config.yaml
encoder_arch: "vit"
model: "image captioner"
dataset: "photos with spoken descriptions (Open Images, Localized Narratives)"
train_examples: 50862
image_size: 64
crop_scale_min: 0.5
horizontal_flip: true
tokenizer: "word"
vocab_size: 4585
encoder_norm: "layernorm"
encoder_norm_position: "pre"
encoder_activation: "geglu"
encoder_mlp_ratio: 2.67
encoder_head_dim: 16
encoder_fused_qkv: true
encoder_bias: "all"
encoder_qk_norm: false
encoder_parallel_block: false
encoder_inner_norm: false
encoder_patch_size: [4, 4]
encoder_conv_stem: true
encoder_layers: 12
encoder_width: 160
encoder_positions: "learned"
fusion: "cross_attention"
label_smoothing: 0.05
decoder_width: 192
decoder_layers: 6
decoder_norm: "layernorm"
decoder_norm_position: "pre"
decoder_activation: "gelu"
decoder_mlp_ratio: 6
decoder_head_dim: 32
decoder_fused_qkv: true
decoder_bias: "qkv"
decoder_qk_norm: true
decoder_parallel_block: false
decoder_inner_norm: false
decoder_drop_path: 0.1
decoder_positions: "learned"
decoder_cross_attention_every: 2
decoder_tie_embeddings: false
init: "orthogonal"
residual_init: "zero_last"
optimizer: "muon"
muon_scale: "match_rms_adamw"
lr: 0.0027
momentum: 0.9
nesterov: false
orthogonalizer: "newton_schulz_5"
adamw_lr_other_params: 0.0015
grad_clip: 1.0
l1_shrink: 0.003
steps: 17100
batch_size: 64
epochs: 21.5
lr_schedule: "wsd"
decay_fraction: 0.3
final_lr_fraction: 0
warmup_steps: 340
weight_decay: 0.06
adamw_weight_decay_other_params: 0.05
Rows from block 3 of the image encoder of a small image captioner, named by matrix and row number. Rows with one number belong to one neuron. Each number is 128 + 32 x the weight over its row's rms, rounded and kept within 0 to 255. All counts start at 0. After the name is the row's rms in percent of the matrix's.
After each neuron's rows are labels from the 100 images, of 14976, where the neuron reaches its largest size: "colour at peak" is the nearest of a few named colours to the mean colour under the peak. Only what is clearly more common there than usual is listed. The data: photos with spoken descriptions (Open Images, Localized Narratives).
# gate: MLP gate (encoder.blocks.3.mlp.gate.weight, 416x160), inputs 0-159
# fc1: MLP up (encoder.blocks.3.mlp.fc1.weight, 416x160), inputs 0-159
# fc2: MLP down (encoder.blocks.3.mlp.fc2.weight, 160x416, transposed), outputs 0-159

gate.263 146 [175 101 163  93 152 144 150 132 129 151 124 154 168 130 137  84 110 128 146 153 173  63  69 135 111 152 152 128 118 140 144  94 133 130 136 120  86 123 116 103 145 107 137  97 181 140 101 140  92 156 119  87 176 151 129 113 160 105 148  12 127 159  91 128 154 130 169 151  90 123 114 101 131 182 103 129 105 176  92 155  94 112 138 131 125  92  92  53 111 149 130 143 103 154 155 104 129 110 111 157 146  95  77 134 117 138 160 214 120 104 127 136 137 164 198 141 153  97 135 148  72 159 162  72 149 119  67  51 108 121 127 167 135 184 183  95  92 134 124 150 130 203 128 199 124  67  69 160 160 108 172 134 142  87 125 118 154 127 114 137]
fc1.263 169 [134 146 121 102 118 123 157 174 106 152  65 168 126 170 164 130 155  92 177 144 144 106  84 132 101 147 166 126 157 114 124 137 136  97 134 149 127 130  62 137  88 124 103 105 154 111  64 159 121 157  96  38 150 140 175  69  88 127 126  82 153 128 168 120 158 135 113 136  58 153 109 147 159 113 125 114 141 163  93  98 159 206 158  74 110 154  91  64 141 166 126  93  97 151 134  37 123  91 151 118 154 164 143  90  87 119 122 218 157 132 105 157 123 125 154 147 135  84 140 140  80 130 115 144 100  89 150 118 127 129 101  89 143 159 133 174 132  92 117  88 179  75 183 144  86  28 118 125 159 146 125 129 166 148 141 127 131 115 127 139]
fc2.263 163 [143 140 180 157 133 124  75 127 152 187 148 104 132  99 163 157 182  82 109 116 127 155 167 153 137  86 115  88 140 149 127 161 124 116 143 141 132 138 121 184 103  98 132 102  85 142  98 108 115 107  99 179 120  91 122 101 128 125 107 101 131 139 178  74 147  92 128 168 116 112 133 157 147  61 132  76 125 117  79 117  77 130 107  89 199 158  42 109 159 129  86  87 107 158 142 121 125 157  82 153 173 159 116  44 155 207 129 126  88 152 178 167 126 165 178 131 180 167 128  92 108 136 187 161 106 104 131 111 143  79 128 122 182 172 156 125 142 106 111 106 128  74 126 133  78 194 142 128 116 121  84 102 101 128 156 162 159 104  74 166]
colour at peak: black

gate.40 175 [118 143 156 129 133 131 180 135 136 111 145 156 135 152 169 115 119 198  43 120 121 118  92 104  86 105 130 135 166 115 134 121 195  92  79  61 126 175 150 108 141  82  69 136 131 104 126 151 108  89 112 152 157 119 111 106 121 187 154 125 120 180 149 104 134 150 133 105  96 118 105 100 142 124 132 154 106 192  40  93 177 123 145 150  79  91 114  91 130  74 141 167 141 102 139 130 117 127 115 137 137 130 147 165 188 113 134 187 123 129 100  64 135 132 171 164 165 154  87 113 148 148 145  91 160 138  79  45 147 120  86  85 122 156 115 124 111 119 106 190 117 186 159 221 154 109 120 187 102 107 195 132 119  94 135 124 143 160 147 148]
fc1.40 177 [114 125 114  99 122 135 119  91  84 188  89 137  86 119 100 117 138 141 124  88 155 169 118 109 136 161 131 134  86 142 131 162  94 120 124 140 122 156 168  87 183 159 117 108 127 108 148  74 129 144 168 153 158 145 174 158  95 108 110 134  79 108 178 108 128 119 149 139 158 174 127 139 108 186 136  88  94 146 166 131 121 166 138 141 119 123 172 113  74 144 130  88 113 184 136 154 159 165 163 184 173  85  82 177 128  94  71 139 114   0 106 146 128 141 125 130 114  94 130 103  97 123 152 157 129 167 156 191 152 128 131 159 129 112 110 117 156 107 120 108 113  67 120 147 127 169 131 129 142 184 117  99  64  18 119 133 135 115  54  71]
fc2.40 164 [121 121 127 199 169 125 112  46 152 123 124 121  81 127 102  99 158 164 131 131 134 146 113 121 100 119 128 125 153 149 124 132 173 145 118  37 140 114 118  78 136 118 116 123 109 135 111 144 157 168  46 134 134 143 164 132 152 177 140 150 198  74 131 171 100 134 168 173 168 149 168 164 160 160  81 127  80  77 151 126 124 189  91 168 118 120  98 157 103 113 149  81  89 100 142 223 113 170  92 137 130 137  77 129 162  70 126 146 178  65 131 102 162 133 118 102 138  85  79 100 129 118 132 133 125 138 200 109 144 140 110 184 113 106 135 128 102 123 102  98 127 139 100 138 103 103 145 104 110 113 180 125 110 106 172  64 170 191  95  89]
colour at peak: grey

gate.348 181 [171 203 230 143 134 116 164 156 170 113 125 144 122 128 140 143 155 166 185  61 128  92 116 122  89 144 135 111 144 173 132  84  94 135 130 103 128  93 133 119 146  93  85  96 136 121 128 160 119 129  74 129 142 110  87 146 176 160 170  76 135  85 100 123 208 138 204  98 124 120 155 157 139 170 108 150  70 129  92  86  83 140  50 121 128 118 120 149 124 136 161 108 163 101 126 102 133 136 123 130 181 124 116 136 121  81 115 132 110  84 100 115 105  84 111 103 111  99 127 107 130 172 158  89 100 137 152  66 100 139 119 111 108 176 139 154 134 138 123 114 135 220 156 161 137 118 148 123 151 100 139 133 159 130  45 132 238 143 118 134]
fc1.348 172 [123 104 136 124 114  95 154 100 141 126 145 164  73 138 129 124  79 181 160 178 133 198 134 148 117 142 128 131 162  63  87 117 108 134 126 140 137 122  90 206 127 139 168 169 105  92 173 165 117 108 173 151  60 136 120 149  59 162 100  99 111 162 148 148 142 141  87 151 176 106  92  66 150  85 179 102 145 121  25 177 157 116 135 139 123 127 127 117 132 110 118  77 115 156 120 146 131 136  96 141 112 174 129  95 140 137 128 114 152 106  53 112 153 139 140  71  97  87 136 155 205 163 128 120 153  91 146 153 120 113 106 168 152 136 157 129 119 149 109 145 137 116 104 150 163 172 108 116  84  76 188 125 123  41 118 102 122 115  50 166]
fc2.348 197 [147 100 115  94 189 192 122 152 134 134  83  96 125 205  80 125 113 119 123 142 204 130 137 124 102 109  70 178 163 166 150 129 108 159  91 135 107  80 177 105 130 106 165 126 123 191 182 139 112  85  67 116 110 136  57 109 131 126 171 138 120 106 145 125  88 151  98 148 221 116 166 125 114  98 127 146  86 126 129 101 122  96 170 156 170 125  82 146  76 107 153 154 139 129 170 117  89 169 128 161 111 101 130 129 163  60 114 147 161 176 152 158  97 155 116 151 163  51 123 110 107 152 139 133  73 122 199 139 102 108 114 149 105 126 167 130 118 130 120 147 179 113 154 209 104 112 114 147 113 145 116 138  76 114 153  69  94 125  99 134]
colour at peak: brown

gate.314 093 [149 152 172 140 150 136 114 131 102 117 139 135 136  98 133 130 134 101 128 114 116  98 231 153  80 120 115 157  81  67 149 147 163 191 155 109 158 182 195 152 159 122 128 112 133 117 128 129  73 143 108 196 111 127 117 112  94 133 138 117  88 125  38  76 154 124 135  98 162 110 113 116 193 149 101 230 113 135 100 136 110 161 103 131 139 129 140 126  67  61 130 128 142 156 136  97 112 113 124 114 129 152 107 130 147 103 117 152 141 111 124 112  96 102 175 188 127 123 138 106 191 126 128 116 130 106 155  35 139 126 105 115 118 140  98 114  78 124 194 171 138 157 170 200 118 135 130 142 130 100 145  83 160  85 198 136 127 150  52 129]
fc1.314 113 [112 104 209 176  66  92 134 183 150 120 126 208 137 128 206 173 135 102 156  67 127 154 169 110  95 134 115 129 146 143 129 115 196 105 107 127 117 125 153 110  65 123 187 178 151 158 123 139 138  95 118 196 124 105 135 128 130  64  86 115 112  79 128 139 191  70 114  89 149  91 195 120 122 151 128 111 146 124 118 134 114 177  94 107 115 125 143  99 145 144 163  76 118 108 152 114 221 121 144 170 139 125 154  98 136  94 194 157 131 160  79 100 148 147 127 158  94 140 128 134 143 137 153 139 123 109  90 159 129  92 151  85  81 118 151 134 112 148 138  82 148 164 167 131 133 100  81  91 136  56 107 114 126 113  63 128 116  88 141 146]
fc2.314 100 [129 133  96 168 108 178 174 158 123 104 141 156 133 129 158 202 129 125 148 120 134  88 145  87 164 142 143 126 112 198  99 136 133  70 149  77  84 109 127 138 109 109 128 133 101 101 188  70  88 132 119 177 123 126 143 104 162  55 117 187 141 123 126 103 124  89 172 143 140 121 164 118 112 139  86  87 152 121  78 133  76 171  79 170 138  97 119 105 136 132 180  63 192 155 149  81 170 137 117 148 118 172 131 132 134 219 135 169 146 164 100 155 117 137 142 160  81 117 124 161 125 160  96 108 121  73 129 134 105  33 151 105 103 188 168 138 102 146 124 132 118 131  90 120 168 114  79 130 119  93 107 135 136  59 195 133 132  95 109 152]
colour at peak: brown

gate.409 099 [171 152 148  81 170 179 145 111 144  87 125 130 215 122 120 124 147 136 130 117 162 151 130 129 123 133 132 119 182 113 113 150 210 151 138  47 119 123 166 123 112 130 105 128 133 151 123 101  84 161 145  85 102 129 152 104 167 106 165 135 125 121 109 121 181 169  95 130 132 134 114 121 130 167 163 182 140 151 127 112  94 194 120 119 239 100 112 104 115 155  85 126 163 102 120 124  49 122 125 102 170 117 155 166 115 113 173 127  83 118  98 111 135  58 149 112 160  85  99 124  66 101 144 154 187 142  33  51  95 131 129 136 157 143 118 102  83 130 139 106 128 132  83 163 113 125 106 167 113 143 161 106 158  76 125 141 144 179  74 136]
fc1.409 112 [ 99 154 113 148 163 103  55 118 103 106 134 141 146 125 158 135  97 128 181 128 119 190  54 116  91 138  97 118 182 135 132 122  93 111 147 148 115  93  60  63  91 143  83 172 136 123 198 130 166 109 139 145 131 140 138 122 123 128 127 155 134 122 117  88 137 112 127 142 133 106 148  84 143 128 170 144 170  21 123 112 162 146 116 141 161 126 184 101 113  82 157 175 167  58 128 144 122  90 129  64 131  70 140  45  88  89 124  54 152  86 131 171 109 110 151 118 139 113 132 104 172 143 135 170 179 118 173 165 137 141 134 164  93 154 148 115 132 129 113 148 150 219 152  99 108 142 145 138 124 117 157  92  92  99 142 159 148 101 177 109]
fc2.409 108 [100  99 153 126 132 150 108 166 105  88 109 173 179  91 127 106 105  88 118 178 121 129  77 116 113  56 114 114 152 165  52 144 110 123 126 120 157 154 160 110 155  17 119 157  90 153 206 141 125 149 127 154  90 127  64  53 170 144 115  88 129 130 133  92 109 147 124  98 111  72 152 104 102 112 122 134 122  89 126 110 134 105 167 132 139 148 141  90 101 119 132 169 140  72 134 129 122 104 156 122 105 112 155  94 142 153 173 162 123  60 114 117 132 111 110 110 125 102 182 174 137  97 141  88 126 115 139 106 125 147 149 120 156 150 188 151 135 120 135 181 156 244 174 171 133 208 166 107 112 126 148  74 117 128 139 126 138 121 184 145]
colour at peak: brown

gate.0 148 [105 152 120 166 128 146 123 121 113  94 147 139 130  71 114 135 143 133 125 118 124 125 118 169 124  85 141 105 133 154 116 135 134 118 172 130 144 101 155 147 128 165 112 140 151  60 127 141  73 193 120 121 122 122 156 146 152  97 116  73 113 215  78 114 159 159 109 154 123 120  99 128 118 122 141 160 173 128  71 235 151 162 112  91 160 108  68  73 105 135 124 112 168 102 145 122  81  68 158 120 149 121 168 166 169 107 123 135 121  61 128 126 150  95 124 140 128 111 150 105 153 154 142 133 153  56  93 107 117 102  91 118 133 180 143  24  72 127  85 154  97 101 169 237 111  93 153 172 140 164 149 143 117 124 150 137 193 129 104 147]
fc1.0 177 [133 101 133 106 101 112 153 167 145  95 128 108 128 154  99 154 126 158 159 132 138 152 113  56 170 117 131 125  80 132 111  80  85 151 131 135 150 147 139 153  96 100 119 137 171 143 129  76 109 158 151 163 123  90  77 160 177 110 151 115 126 111 116 133 174  80 136  90 174 124 145 116 145 134 159 124 145 132 170  64 130 132 131 129 149 126  97 153  95 152 117 122 100  91 112 217 111 142 107 155 111 125 174 125  45 216  98 109 123  74 155 111 134 165 120 114 124 188  98 106 138 130 176  83 159 107 172 163  66 197 118 112 151 248 125 128 132  99 137 204 112 187 140 178 129 123 105 139  57 159 151 125 114 139 139 104 109  97  88 133]
fc2.0 170 [128 113  65 103  95 137 149 151  70 116 196 106 130 101 155 111  98 153 187 129 165 186 168 142 169 106 106 131  97 171  64 142 179  92  98 153 112 113  93 104 112 135 136 136 172  91 110  85 121  83 154 141 126 124 155 151 125 170  88 121 116 176 159 166 130 135 126 134 135 137 132  81 126 122 131 157 128 120 149  61 153 154 161 129 134  70 133 240  96  64 150 138 137 133 133 158 164 146 131  69 132 107  97 128 116 136 105 148 131  71 147  68 110  89 133  97  22 145 135 138  61 127  98 126 151 137 110 171 152 157 161 102 135 212 121 106 115 135 154 146 102 128  92 167 151 141 119 137  91 175 147 158 163 140 133  98  74 104 137 160]
colour at peak: brown

gate.268 118 [ 97 131 151 124 134 213 110 135 131 126  80 135 195 108 180  95 132 127 149 101 152 146 117 123 126 141  69 182 131 109 121 137 103 120 149 133 131 134 162 146 128  58 120 126 150 137 148 113 145 167 100 159 166  96 125 138 142 117 135  96 129 129  63 120 157 105 128 120 155 129  89 149 120 160 131 245 154 197 164  98 104 165  67 105 210 141  84  93 104  57 121 130 159 130 134 114 150 134 142 122 108 183 101 125 214 103 109 130 125 144 103 123  99 114 147  96 148  59 115 107 135  80 121 149 131  87 127  50 100 128  74 137 132 105 140 112  72 121 131 113 132 186 106 188 129 101 133 136 121 137 148  76 114 113 181 118 127 194 148 184]
fc1.268 147 [ 58  98 144 151 145 128 180 131 106 117 164 162 147 133  92  77 178 159 136  92 128  99 107 120 147 129 136 137 149 177 186 161  86 173 114 110 133  81  83  97 109 171 117 145 122 114 201  97 123 171 200 178 176 152 121 156 110 100 127 129 170 128 138 126 127 118 102 158  94 137 124  72 156 111 102 128 184 128 116 135 160 137 124 120  91 106  55 146 118 187 115 139 132  99 136 122  72 127 127  92 131  31 174 132  94 113 129 151  66  39 170 172 120 155 113  90 141 164 172 112 175 104 114 127 140 140  88 163 106 134 108 124  97  98 144 127 130 128 152 131  59 153 103 134 134 148 113 134  61  77 121 119 128 146 112  92 216 134 153 121]
fc2.268 161 [122  81 197 153  85 121 212 195  69  87 123 156 155 116  92  97  86 177 152  75 100 137 119 107 130 173 201 124 120 166  84 103 150 163 129 148 130 126 129  64 156  67 127 165 107 114 127 138 175 147 134 134 120 201 119 140 139 135 145 139 136 107 171  95 119 117 106 139 162 141  83 106 151 108 154 138 139 124 141 157 150  73 161 172 204 125 192  79  85 134  95 149  96 106 169 137  78 116 124 119 123 151 180 141 144 114  92 144  95 104 180 178 116 128 135  44 127 170  79 153 113 104  81 127 109  94 158 119 127 149 111  88 123 131 100 126 141 153 100 112 161 151 128  91 138 116  99 145  61 127 138 109 142  92 128 112 197  91 111 127]
colour at peak: black

gate.379 200 [119 132 139 146 176 122 148 125 103 145 135 137 157 116 169 138 133 164 148 103 128 138 175 187  73 174 125 130  98 133 143 121 165  72  53 128  94 164 169 117 153 132 152 130 135 102 125 143  78 126 125 129 103 122 133 127  75 136  99 136 121 173  88  96 119 143 127 105 169 116 151  93 126 133  78 142  79 143  68 148 123  91 136 112 133 121 128  56 147 144 201 165  86 122 139 112  90 130 109  97 214 126 151 155  45  94 126 177 131 138 114  94  82 109 131 171 122 129 109 105 134 142 144 115 165 148 147  66 159 145 153 105  85 167 135  74  82 167 152 106 121 174 176 178 168  99  64 182 132 158 141 160 167  90  52 108 130 170  56 143]
fc1.379 209 [131 115 157 130 101 124 112 104 161 118 175 147 123 189 159  86 121 135 150 181 192 121 120 137  88  93 132 133 122 141 116 155 162 107 142 123 145  42 126 120 121 180 128  87 128 131  90 131  97 164 129 119 121 137 214 112 129 148 152 129 126 135 152 144 178  94 121 162 130 155 106 178 126  86 135 128 151 147 181 143 142 162  61 159  53  86 132 130 141 112 117  10 100 131 137 126 142 122 137 121  55 127 150 148 198 111 154 122 113 159  66 149  78 130  83 152 191 155 112 152 122 117 137 151 106 100 106  74 111 112 126  60 176 130 144 136 119 156 112  50 139  65 159 105 130 120 174 110 139 141  59  79  80 131 110 113 138 116 111 124]
fc2.379 175 [117 132 160  97 191  95 120 146 161 155 125 209 149 129 179 121 144 134 137  99 162 171 134 171 184 133 192 137  97  97 133 142 140 133 141 131 169 144  87  99 158 159 124 130 193 140 119 125  43 104 150 141 168 148 156 106 110  57 118 159 115 103 110  93 181  19  89 136 138 164  84 120 160 218 150 115 145 128 150 124 126 148 103 142  57 106 100 129 119  66 123 123  98  53 102  66  71 125 138 176 122 129 139 165 177 121 130 155 110 154 117 115 121 145 121 163 118 170 111 106 116 125 119 109 131 107 105  49 107 153 139 154  97 109 111  95 149 112 122 124 139 129 120  86  66  84 116 125 148  92 192 135 119 155 128 139 150 131 105 135]
colour at peak: black

gate.178 144 [138 178 135  41 112 143 155 127 138  79 152 155 152 146 147 157 137 162  79 120 136 160 117 130 129 136  93 142 187  98 140 149 141 141 110 130 115  79 110 166  77 102 132 120 212 136 119 137 135 136 159 162 114 129 158 121 151  90 118 128 151 120  93 104 149 124 145 102 174 124 130 119 162 145 146 171 150 119  83 160  85 188 127  77 100 106 112 103  98 129 121 156 125 136 149 168  82 135 136  85  94 147 175 141 137 139 147 155 175  76 132  69  79 142 183 117 162 106  93 107  13 129 134 120 127 104 105  29 146 113  95 204 153 151 115 128 110 132 196  47 153 126 134 164 118 154 117 112 119 118 129 158 159  49 129  99 127 162  93  96]
fc1.178 144 [185 107 134 138 154  55  69 129  99 150 181 118 116 127 102 133 149 179  68 136 119  85 160 126 194 142  97 118 192 130 176 120 129 118 123  89 116 158 176 150 129 130  95 107 204 114 131 115 129  49 159  98 136 130 159 131 109 138 152 142 127 141 150 106 147 120 127 149 170 132 109 156 128 146  89 171 121 179 161  82 104  77 125  87  85 141 114 146 142  83  89 127 162 102 159 109 115 135  37 115 113  96  60 131 115 182 154 127 141 123 158 137 104 110  88 101 175 170 175 122 121 182 124 152 126 100 123 109 194 184 122 134 105 107 107 139  79 145  90  99 132 217 169  53 132 139 123 111  84 160 128 129 143 132 131 118 122  87  91  89]
fc2.178 132 [124 133  92 162 170 119 188  90  86 125 117 144 126 155 133 114 122 202 112  95  96 106 128 169 125 181 120 138 155 127 196  96 101 110 118  81 137  92 131 160 167 137 119 136 193 103 106 106 129  89 147 102 132 174  91 172  61 104 156 148 148 131 168 132 111 109  69 157 122 117 113 114  99 110  73 167 162 107 102 133 159 110 127  88 119 108 118 124 142 129 153 171 116 141  82 148 109   7 104 123 135  98 119 142 123 117 147 128 163 150 180 159  72 131 146  47 128 148 107 163 109 133 167  45 131 108 145 125 194 159 119 200 164  66 124 127  86 108 113 104 176 168 102  94 109 113 162 159 155 133 167 123 166 180  94 128 150 139 142 132]
colour at peak: brown

gate.64 189 [177  89 156  81 145 140 126 145 194 133 147 174 103 102  69  81 124 170 126 129 140  40 143 125 141 145 118 143 172 107 126 110 117  99 129 148  91 170 219 145 138 113 127 142 128 131 144 146  67  81 133 159 119 115 167 134 117 127 118 124 141 156  82  94 166 120 150 111 153 134  83 139 146 165 164 124 144 155  35 152  92 161  88 150 114 102  80 109 127  82 189 106 168 114 129 161 128  81 128 123 162 144 122 169 116 114  93 177 125  89 124 130 126  96 162 138 123  60 141 101  90 165 178 115 131 135 150 110 148 107  99  99  76 214 153 105 135 114 106 137 118 178 195 193 156 116  91 164 124 122 144 136 139 113  99 135 173 106  46 149]
fc1.64 178 [108 190 122  67 125 150 111 137 104  94 152 122 140 147 111 125  60 113 148  74 121 141 177 191  97 153 112 121  98 125  84 122 109 198  97 124 129 112 144 111 129 145 108  82 165  82 117 127 129 110 135  56  99 161  79 104  96 171  83 135 151  92 141 107 125 150 177 171 100 171 101 193  89  98 124 141 118 130  90 143 168 133 117 106 163 143 174 132 200 116 168 147 140 135 153 124  81 137 128 101 144 130  59 127 129 101 114 123 121 135 151 198 105 142 155 121 150 147 126 103  48 182 166 161 102 199 129  89 192 166 107  88 160 123  59 119 168 133 113 139 148  49 163 104 133 117  91 150 173 160 115 114 119 115  90  85 103 145 139 124]
fc2.64 174 [103 155 140  60 180 133 111 155 105 120  76 147 131 120 104  45 124 149  90 107 157  90 130 146 121 151 135 124  61 102 154 131 127 195 117 133 110 164 140 149  84 152 117 176 116 117  98 129 138  57 104 137 129 120 137 132 147 133 108  61 148 144 156 122 145 109 149 147 110 173 112 172  43 139  94 125  90 167 144 125 145 120 183  75 129  84 109 150 186 130 117 155 131 146 173 112 101 167 104  90  63 136 122 157 179 144  92 134 165 176 129 144 170 143  84 133  35 116 101 101 151 162 126 159 142 183  78 104 188 101 123 149 176 117  85 109  96 137 113 139 217 107 105 117  70 164 119 144 131 119  87 164 146 115 138 132 151 156 169 133]
colour at peak: grey

gate.394 173 [176 139 152 128 122 169 107 128 134 124  99 146 160 106 137 117 112 121 153  82 152 108 136 166 155 108 115 121  72 118 120 146 132 176 156 100 136 110 184 126 121  96 138 148 118 168 171 142 115 161 150 140 154 130 222  99 129 137 207 164 129 171 114  80 125  40 154  92 134  79 140 114 147  97 125 103 152 139 168 198  88  87  99  79 117 118  58  75  93  86  93  94 135 154 161 116 103 150 135  97 156 109 130 134 209 149  99 121 145 104 157 143 109 128 209 154 121 100 113 152  21 144 137 178 100  87 130 106 175 100  76 127 141 145  90 121 106  81 116 111 133 150 107 188 141 107 137 173 134 112 100 129 116 169 168 117 106 171 116 141]
fc1.394 172 [ 83 147 159 125 118 150 130 147 130 174 147 159 120 189  90 151 118 107 131 131 195 122 134 150  91  71 100 144 138 107 124  79 148 130 169 165 176 124 124 123 195  83 112 125 124 149 119 129 128 112 171 138 158 108 141 131 127 129 137 140  81 149  67 148 201 116  98 131 158 130 118 104 126 119 151  74 102 181  83  93 172  93 128 124 144 102 186 132 127 149  86  81 141 157 113  46 137 137  92 101 141 116 109 188  44 131  86 132 120 152  30  89 132  99 186 153 131  71 157 110 109 156 132 139 168  99 117 145 117 109 143 146 104  81 189  64 124 108  99 191 136 113  99 115 101  78 153 140 104 159 149 163 115 106 147 166 131 176  75 160]
fc2.394 173 [125 196 110 153 153 120  85 124 152 227  95 149 101 225 112  68  91  98 142 134 138 120 162 129  94 159 126 121 157 137 110 157 131 166 180 156 122 149 150 179 135  73 134 117  95  85 222 153  71 167 152 149  90  98 119 115 152  87  93 126 137 123  73 132 163 107 135 142 160 122 116 127  83 108 176 135 119 184 143 142  87 140 120 122 129 115 126 132 179  90 123  73 142 111  84 101 155 179 167  81 143 126 134 144 141  84 153 119 177 138 154  99 135 165 120 137 119 148 106 116 136 116  60 114 160 107 146 101  88 108 137 128  93  85 134 192  94 128 131 182  91 124  96 125 103 157 153  53  88 148 177 118  92 101 128  94 126  91 169 122]
colour at peak: grey

gate.336 106 [148  98 145 131 135  86 120 142 164 164  98 101 211 173 137 127 141 122 184  87 127 120  95 128 151 137 132 128 138 121 164 170 108 124  69 108  88 218 127 130 143 124  76 123 154 151 133 144 127 129 117 114 134 144  83 137 136 150 167 141 128 143 122 104 182 120 103 108 130  95 128  89  83 124 127 178 120 147 131 112 121 195  94 128 124 130  76  79 124 116 112 192 158 126  91 114 101 147 158 119 142 151 141 168 117 154  81  87 138 125 122 114  78 101 225 156 121 150  96 137 142 135 133 106 213 133 100 109 194  77  57  74  57 186 110  75  76 121 144 121 132 178 101 158 123 131  98 164 138 108 184 101 138 148 122 148  77 117  54 135]
fc1.336 122 [101 113  90 117 132 122 146 177 143 143 125 130  90  99 118 124 101 114 105 169 148 189  87 143 199 155 126 139 123 180 102 127 112 165 134 125 112 145  91 115 149  76  82  53 129 101 113 117 130 131 132 156 214 118 178  76 138 152 127 127 157 146 139  83 129 136 129 150 131 123 130 136 128 142  67 120 152 107 136  86 154 123 127 170 164  82 102 117  87  66 106 147  96 112 126 142 124 100  54 103 108 123 117 132 145  99 153 153 162 118 188 113 119 110 109 134 139  85  82 162 118 151 152 166 110 127  86 137 188  62  94 121 136 109  79 191 194 126 118 198 160 209 148 145 156 105 218 105 177 101 157 115 193 178 129 101 128 144 139  99]
fc2.336 121 [168  59 171 138 116  74 138 114 123 110  58 151  62  74 100 137  82  67  91 182 129 139 121 147 211 117 136 126  95 108  94  89 129 172 107 113  67 149 145 122 133  95 109 141 137  88 119 113 147 126 132 134 187 142 175 140 132 126 132 142 107 130 135  52 136 154 110 135 147 137 183 115 156 115  69 192 178 125 142 119 229 102 138 120 177 148 146 123 183 119 110 116  39 141 118 105 137 130  92 173 150 126 160 143 133  49 170 164 160 172 182 131  70 151  76 170 122 109 130 130 111 150 134 102 151 142 125 147 177 131 124 144 129 136 124 116 110 140 168 164 119 122 126  59 131 113 130 129 122 124 167 117 157 142 106 113  69 131 133 109]
colour at peak: brown

gate.138 189 [142 116 161 139 145 165 140 171 121 120  70 176 154 145 146 168 129 181 173 151 143 114 197 148 145 116 146 139 153 151 158 126 181 210  96  63 100  74 114 127 162 101 159 134 209 150 131 140 110 158 137 126 153 129 103  77 149  86 116  87 137 107 175 129 171  92  98  91 129 104  91 117 117 102 170 161 146 106 113  90 119 125 125 121 112 101 101  75  40  45 108 118 160 124 134 168 123 135 114 112  98  86 139 168 147 201 134 183  78 138 132 107 159 110 138  86 118  54 126 119 109 136 128 148 142  89  89  81 111 129 125 122 175 102 101 104 114 117 129  35 141 192 129 164 128 143 122 154 136  87 110 156 139 116 122 131 111 174  82 123]
fc1.138 177 [ 59 105 108 153 114 135 116  79 139  90 161 164  76  82  94 129 116 177 110 106 127  69 124 188  99 112 151 140  86 132 113 126 145  84 119 148  78 107 120 128 152 106 207 133 119 159 103 200 134 153 129 127 111 125 100 118 109 171 128 134  80  89 135  89 163 126 106 177 167 125 189 147 139  92  96 156 145 104 100 132 157 119 140 156 151 116 148 146 122 156 101  80 109 140 128 176  86 129  73 147 151 128 126  85  97 125 136 130 159  90 101 115 144 189 154 138 128  31 121 176 146 118 154 132 171 109 115 139 136 120 101 130 134 181 160 146 118 102 136 220 180 166 114 214 110 189 123 128  85 131 123 121 111  63  84 165 107 171 177 140]
fc2.138 182 [108  96 181 146 129  74 146 138 125 177 177 128  29 109 141 134  64 151 142 166 195 132 145 148 132 120  84 104  90  85 142 148  90  96 143 136 152 148  97 134  96 120 103  94 107 148 187 116  90 113 115  68 164  90  92 115 150 108  40  92 133 132 117 103 171 170 176 143 139 167 145 142 169 162 126 136  97 129 104 171 118  92 181 132 188 182 152 125  95 121 174  81 105 131  89 211 110 113 135 171 158 130 119 109  88 128 108 162 131  65  77 117 141 130 150 110  91 100 162 139 196 130 178 116 140 122 152  95 177 159 115 103 128 137 131 122 147 122 168 120 187 126  91 143 100 118 142 155  48 153 158 126 122 123 133 101 126 117  95 128]
colour at peak: black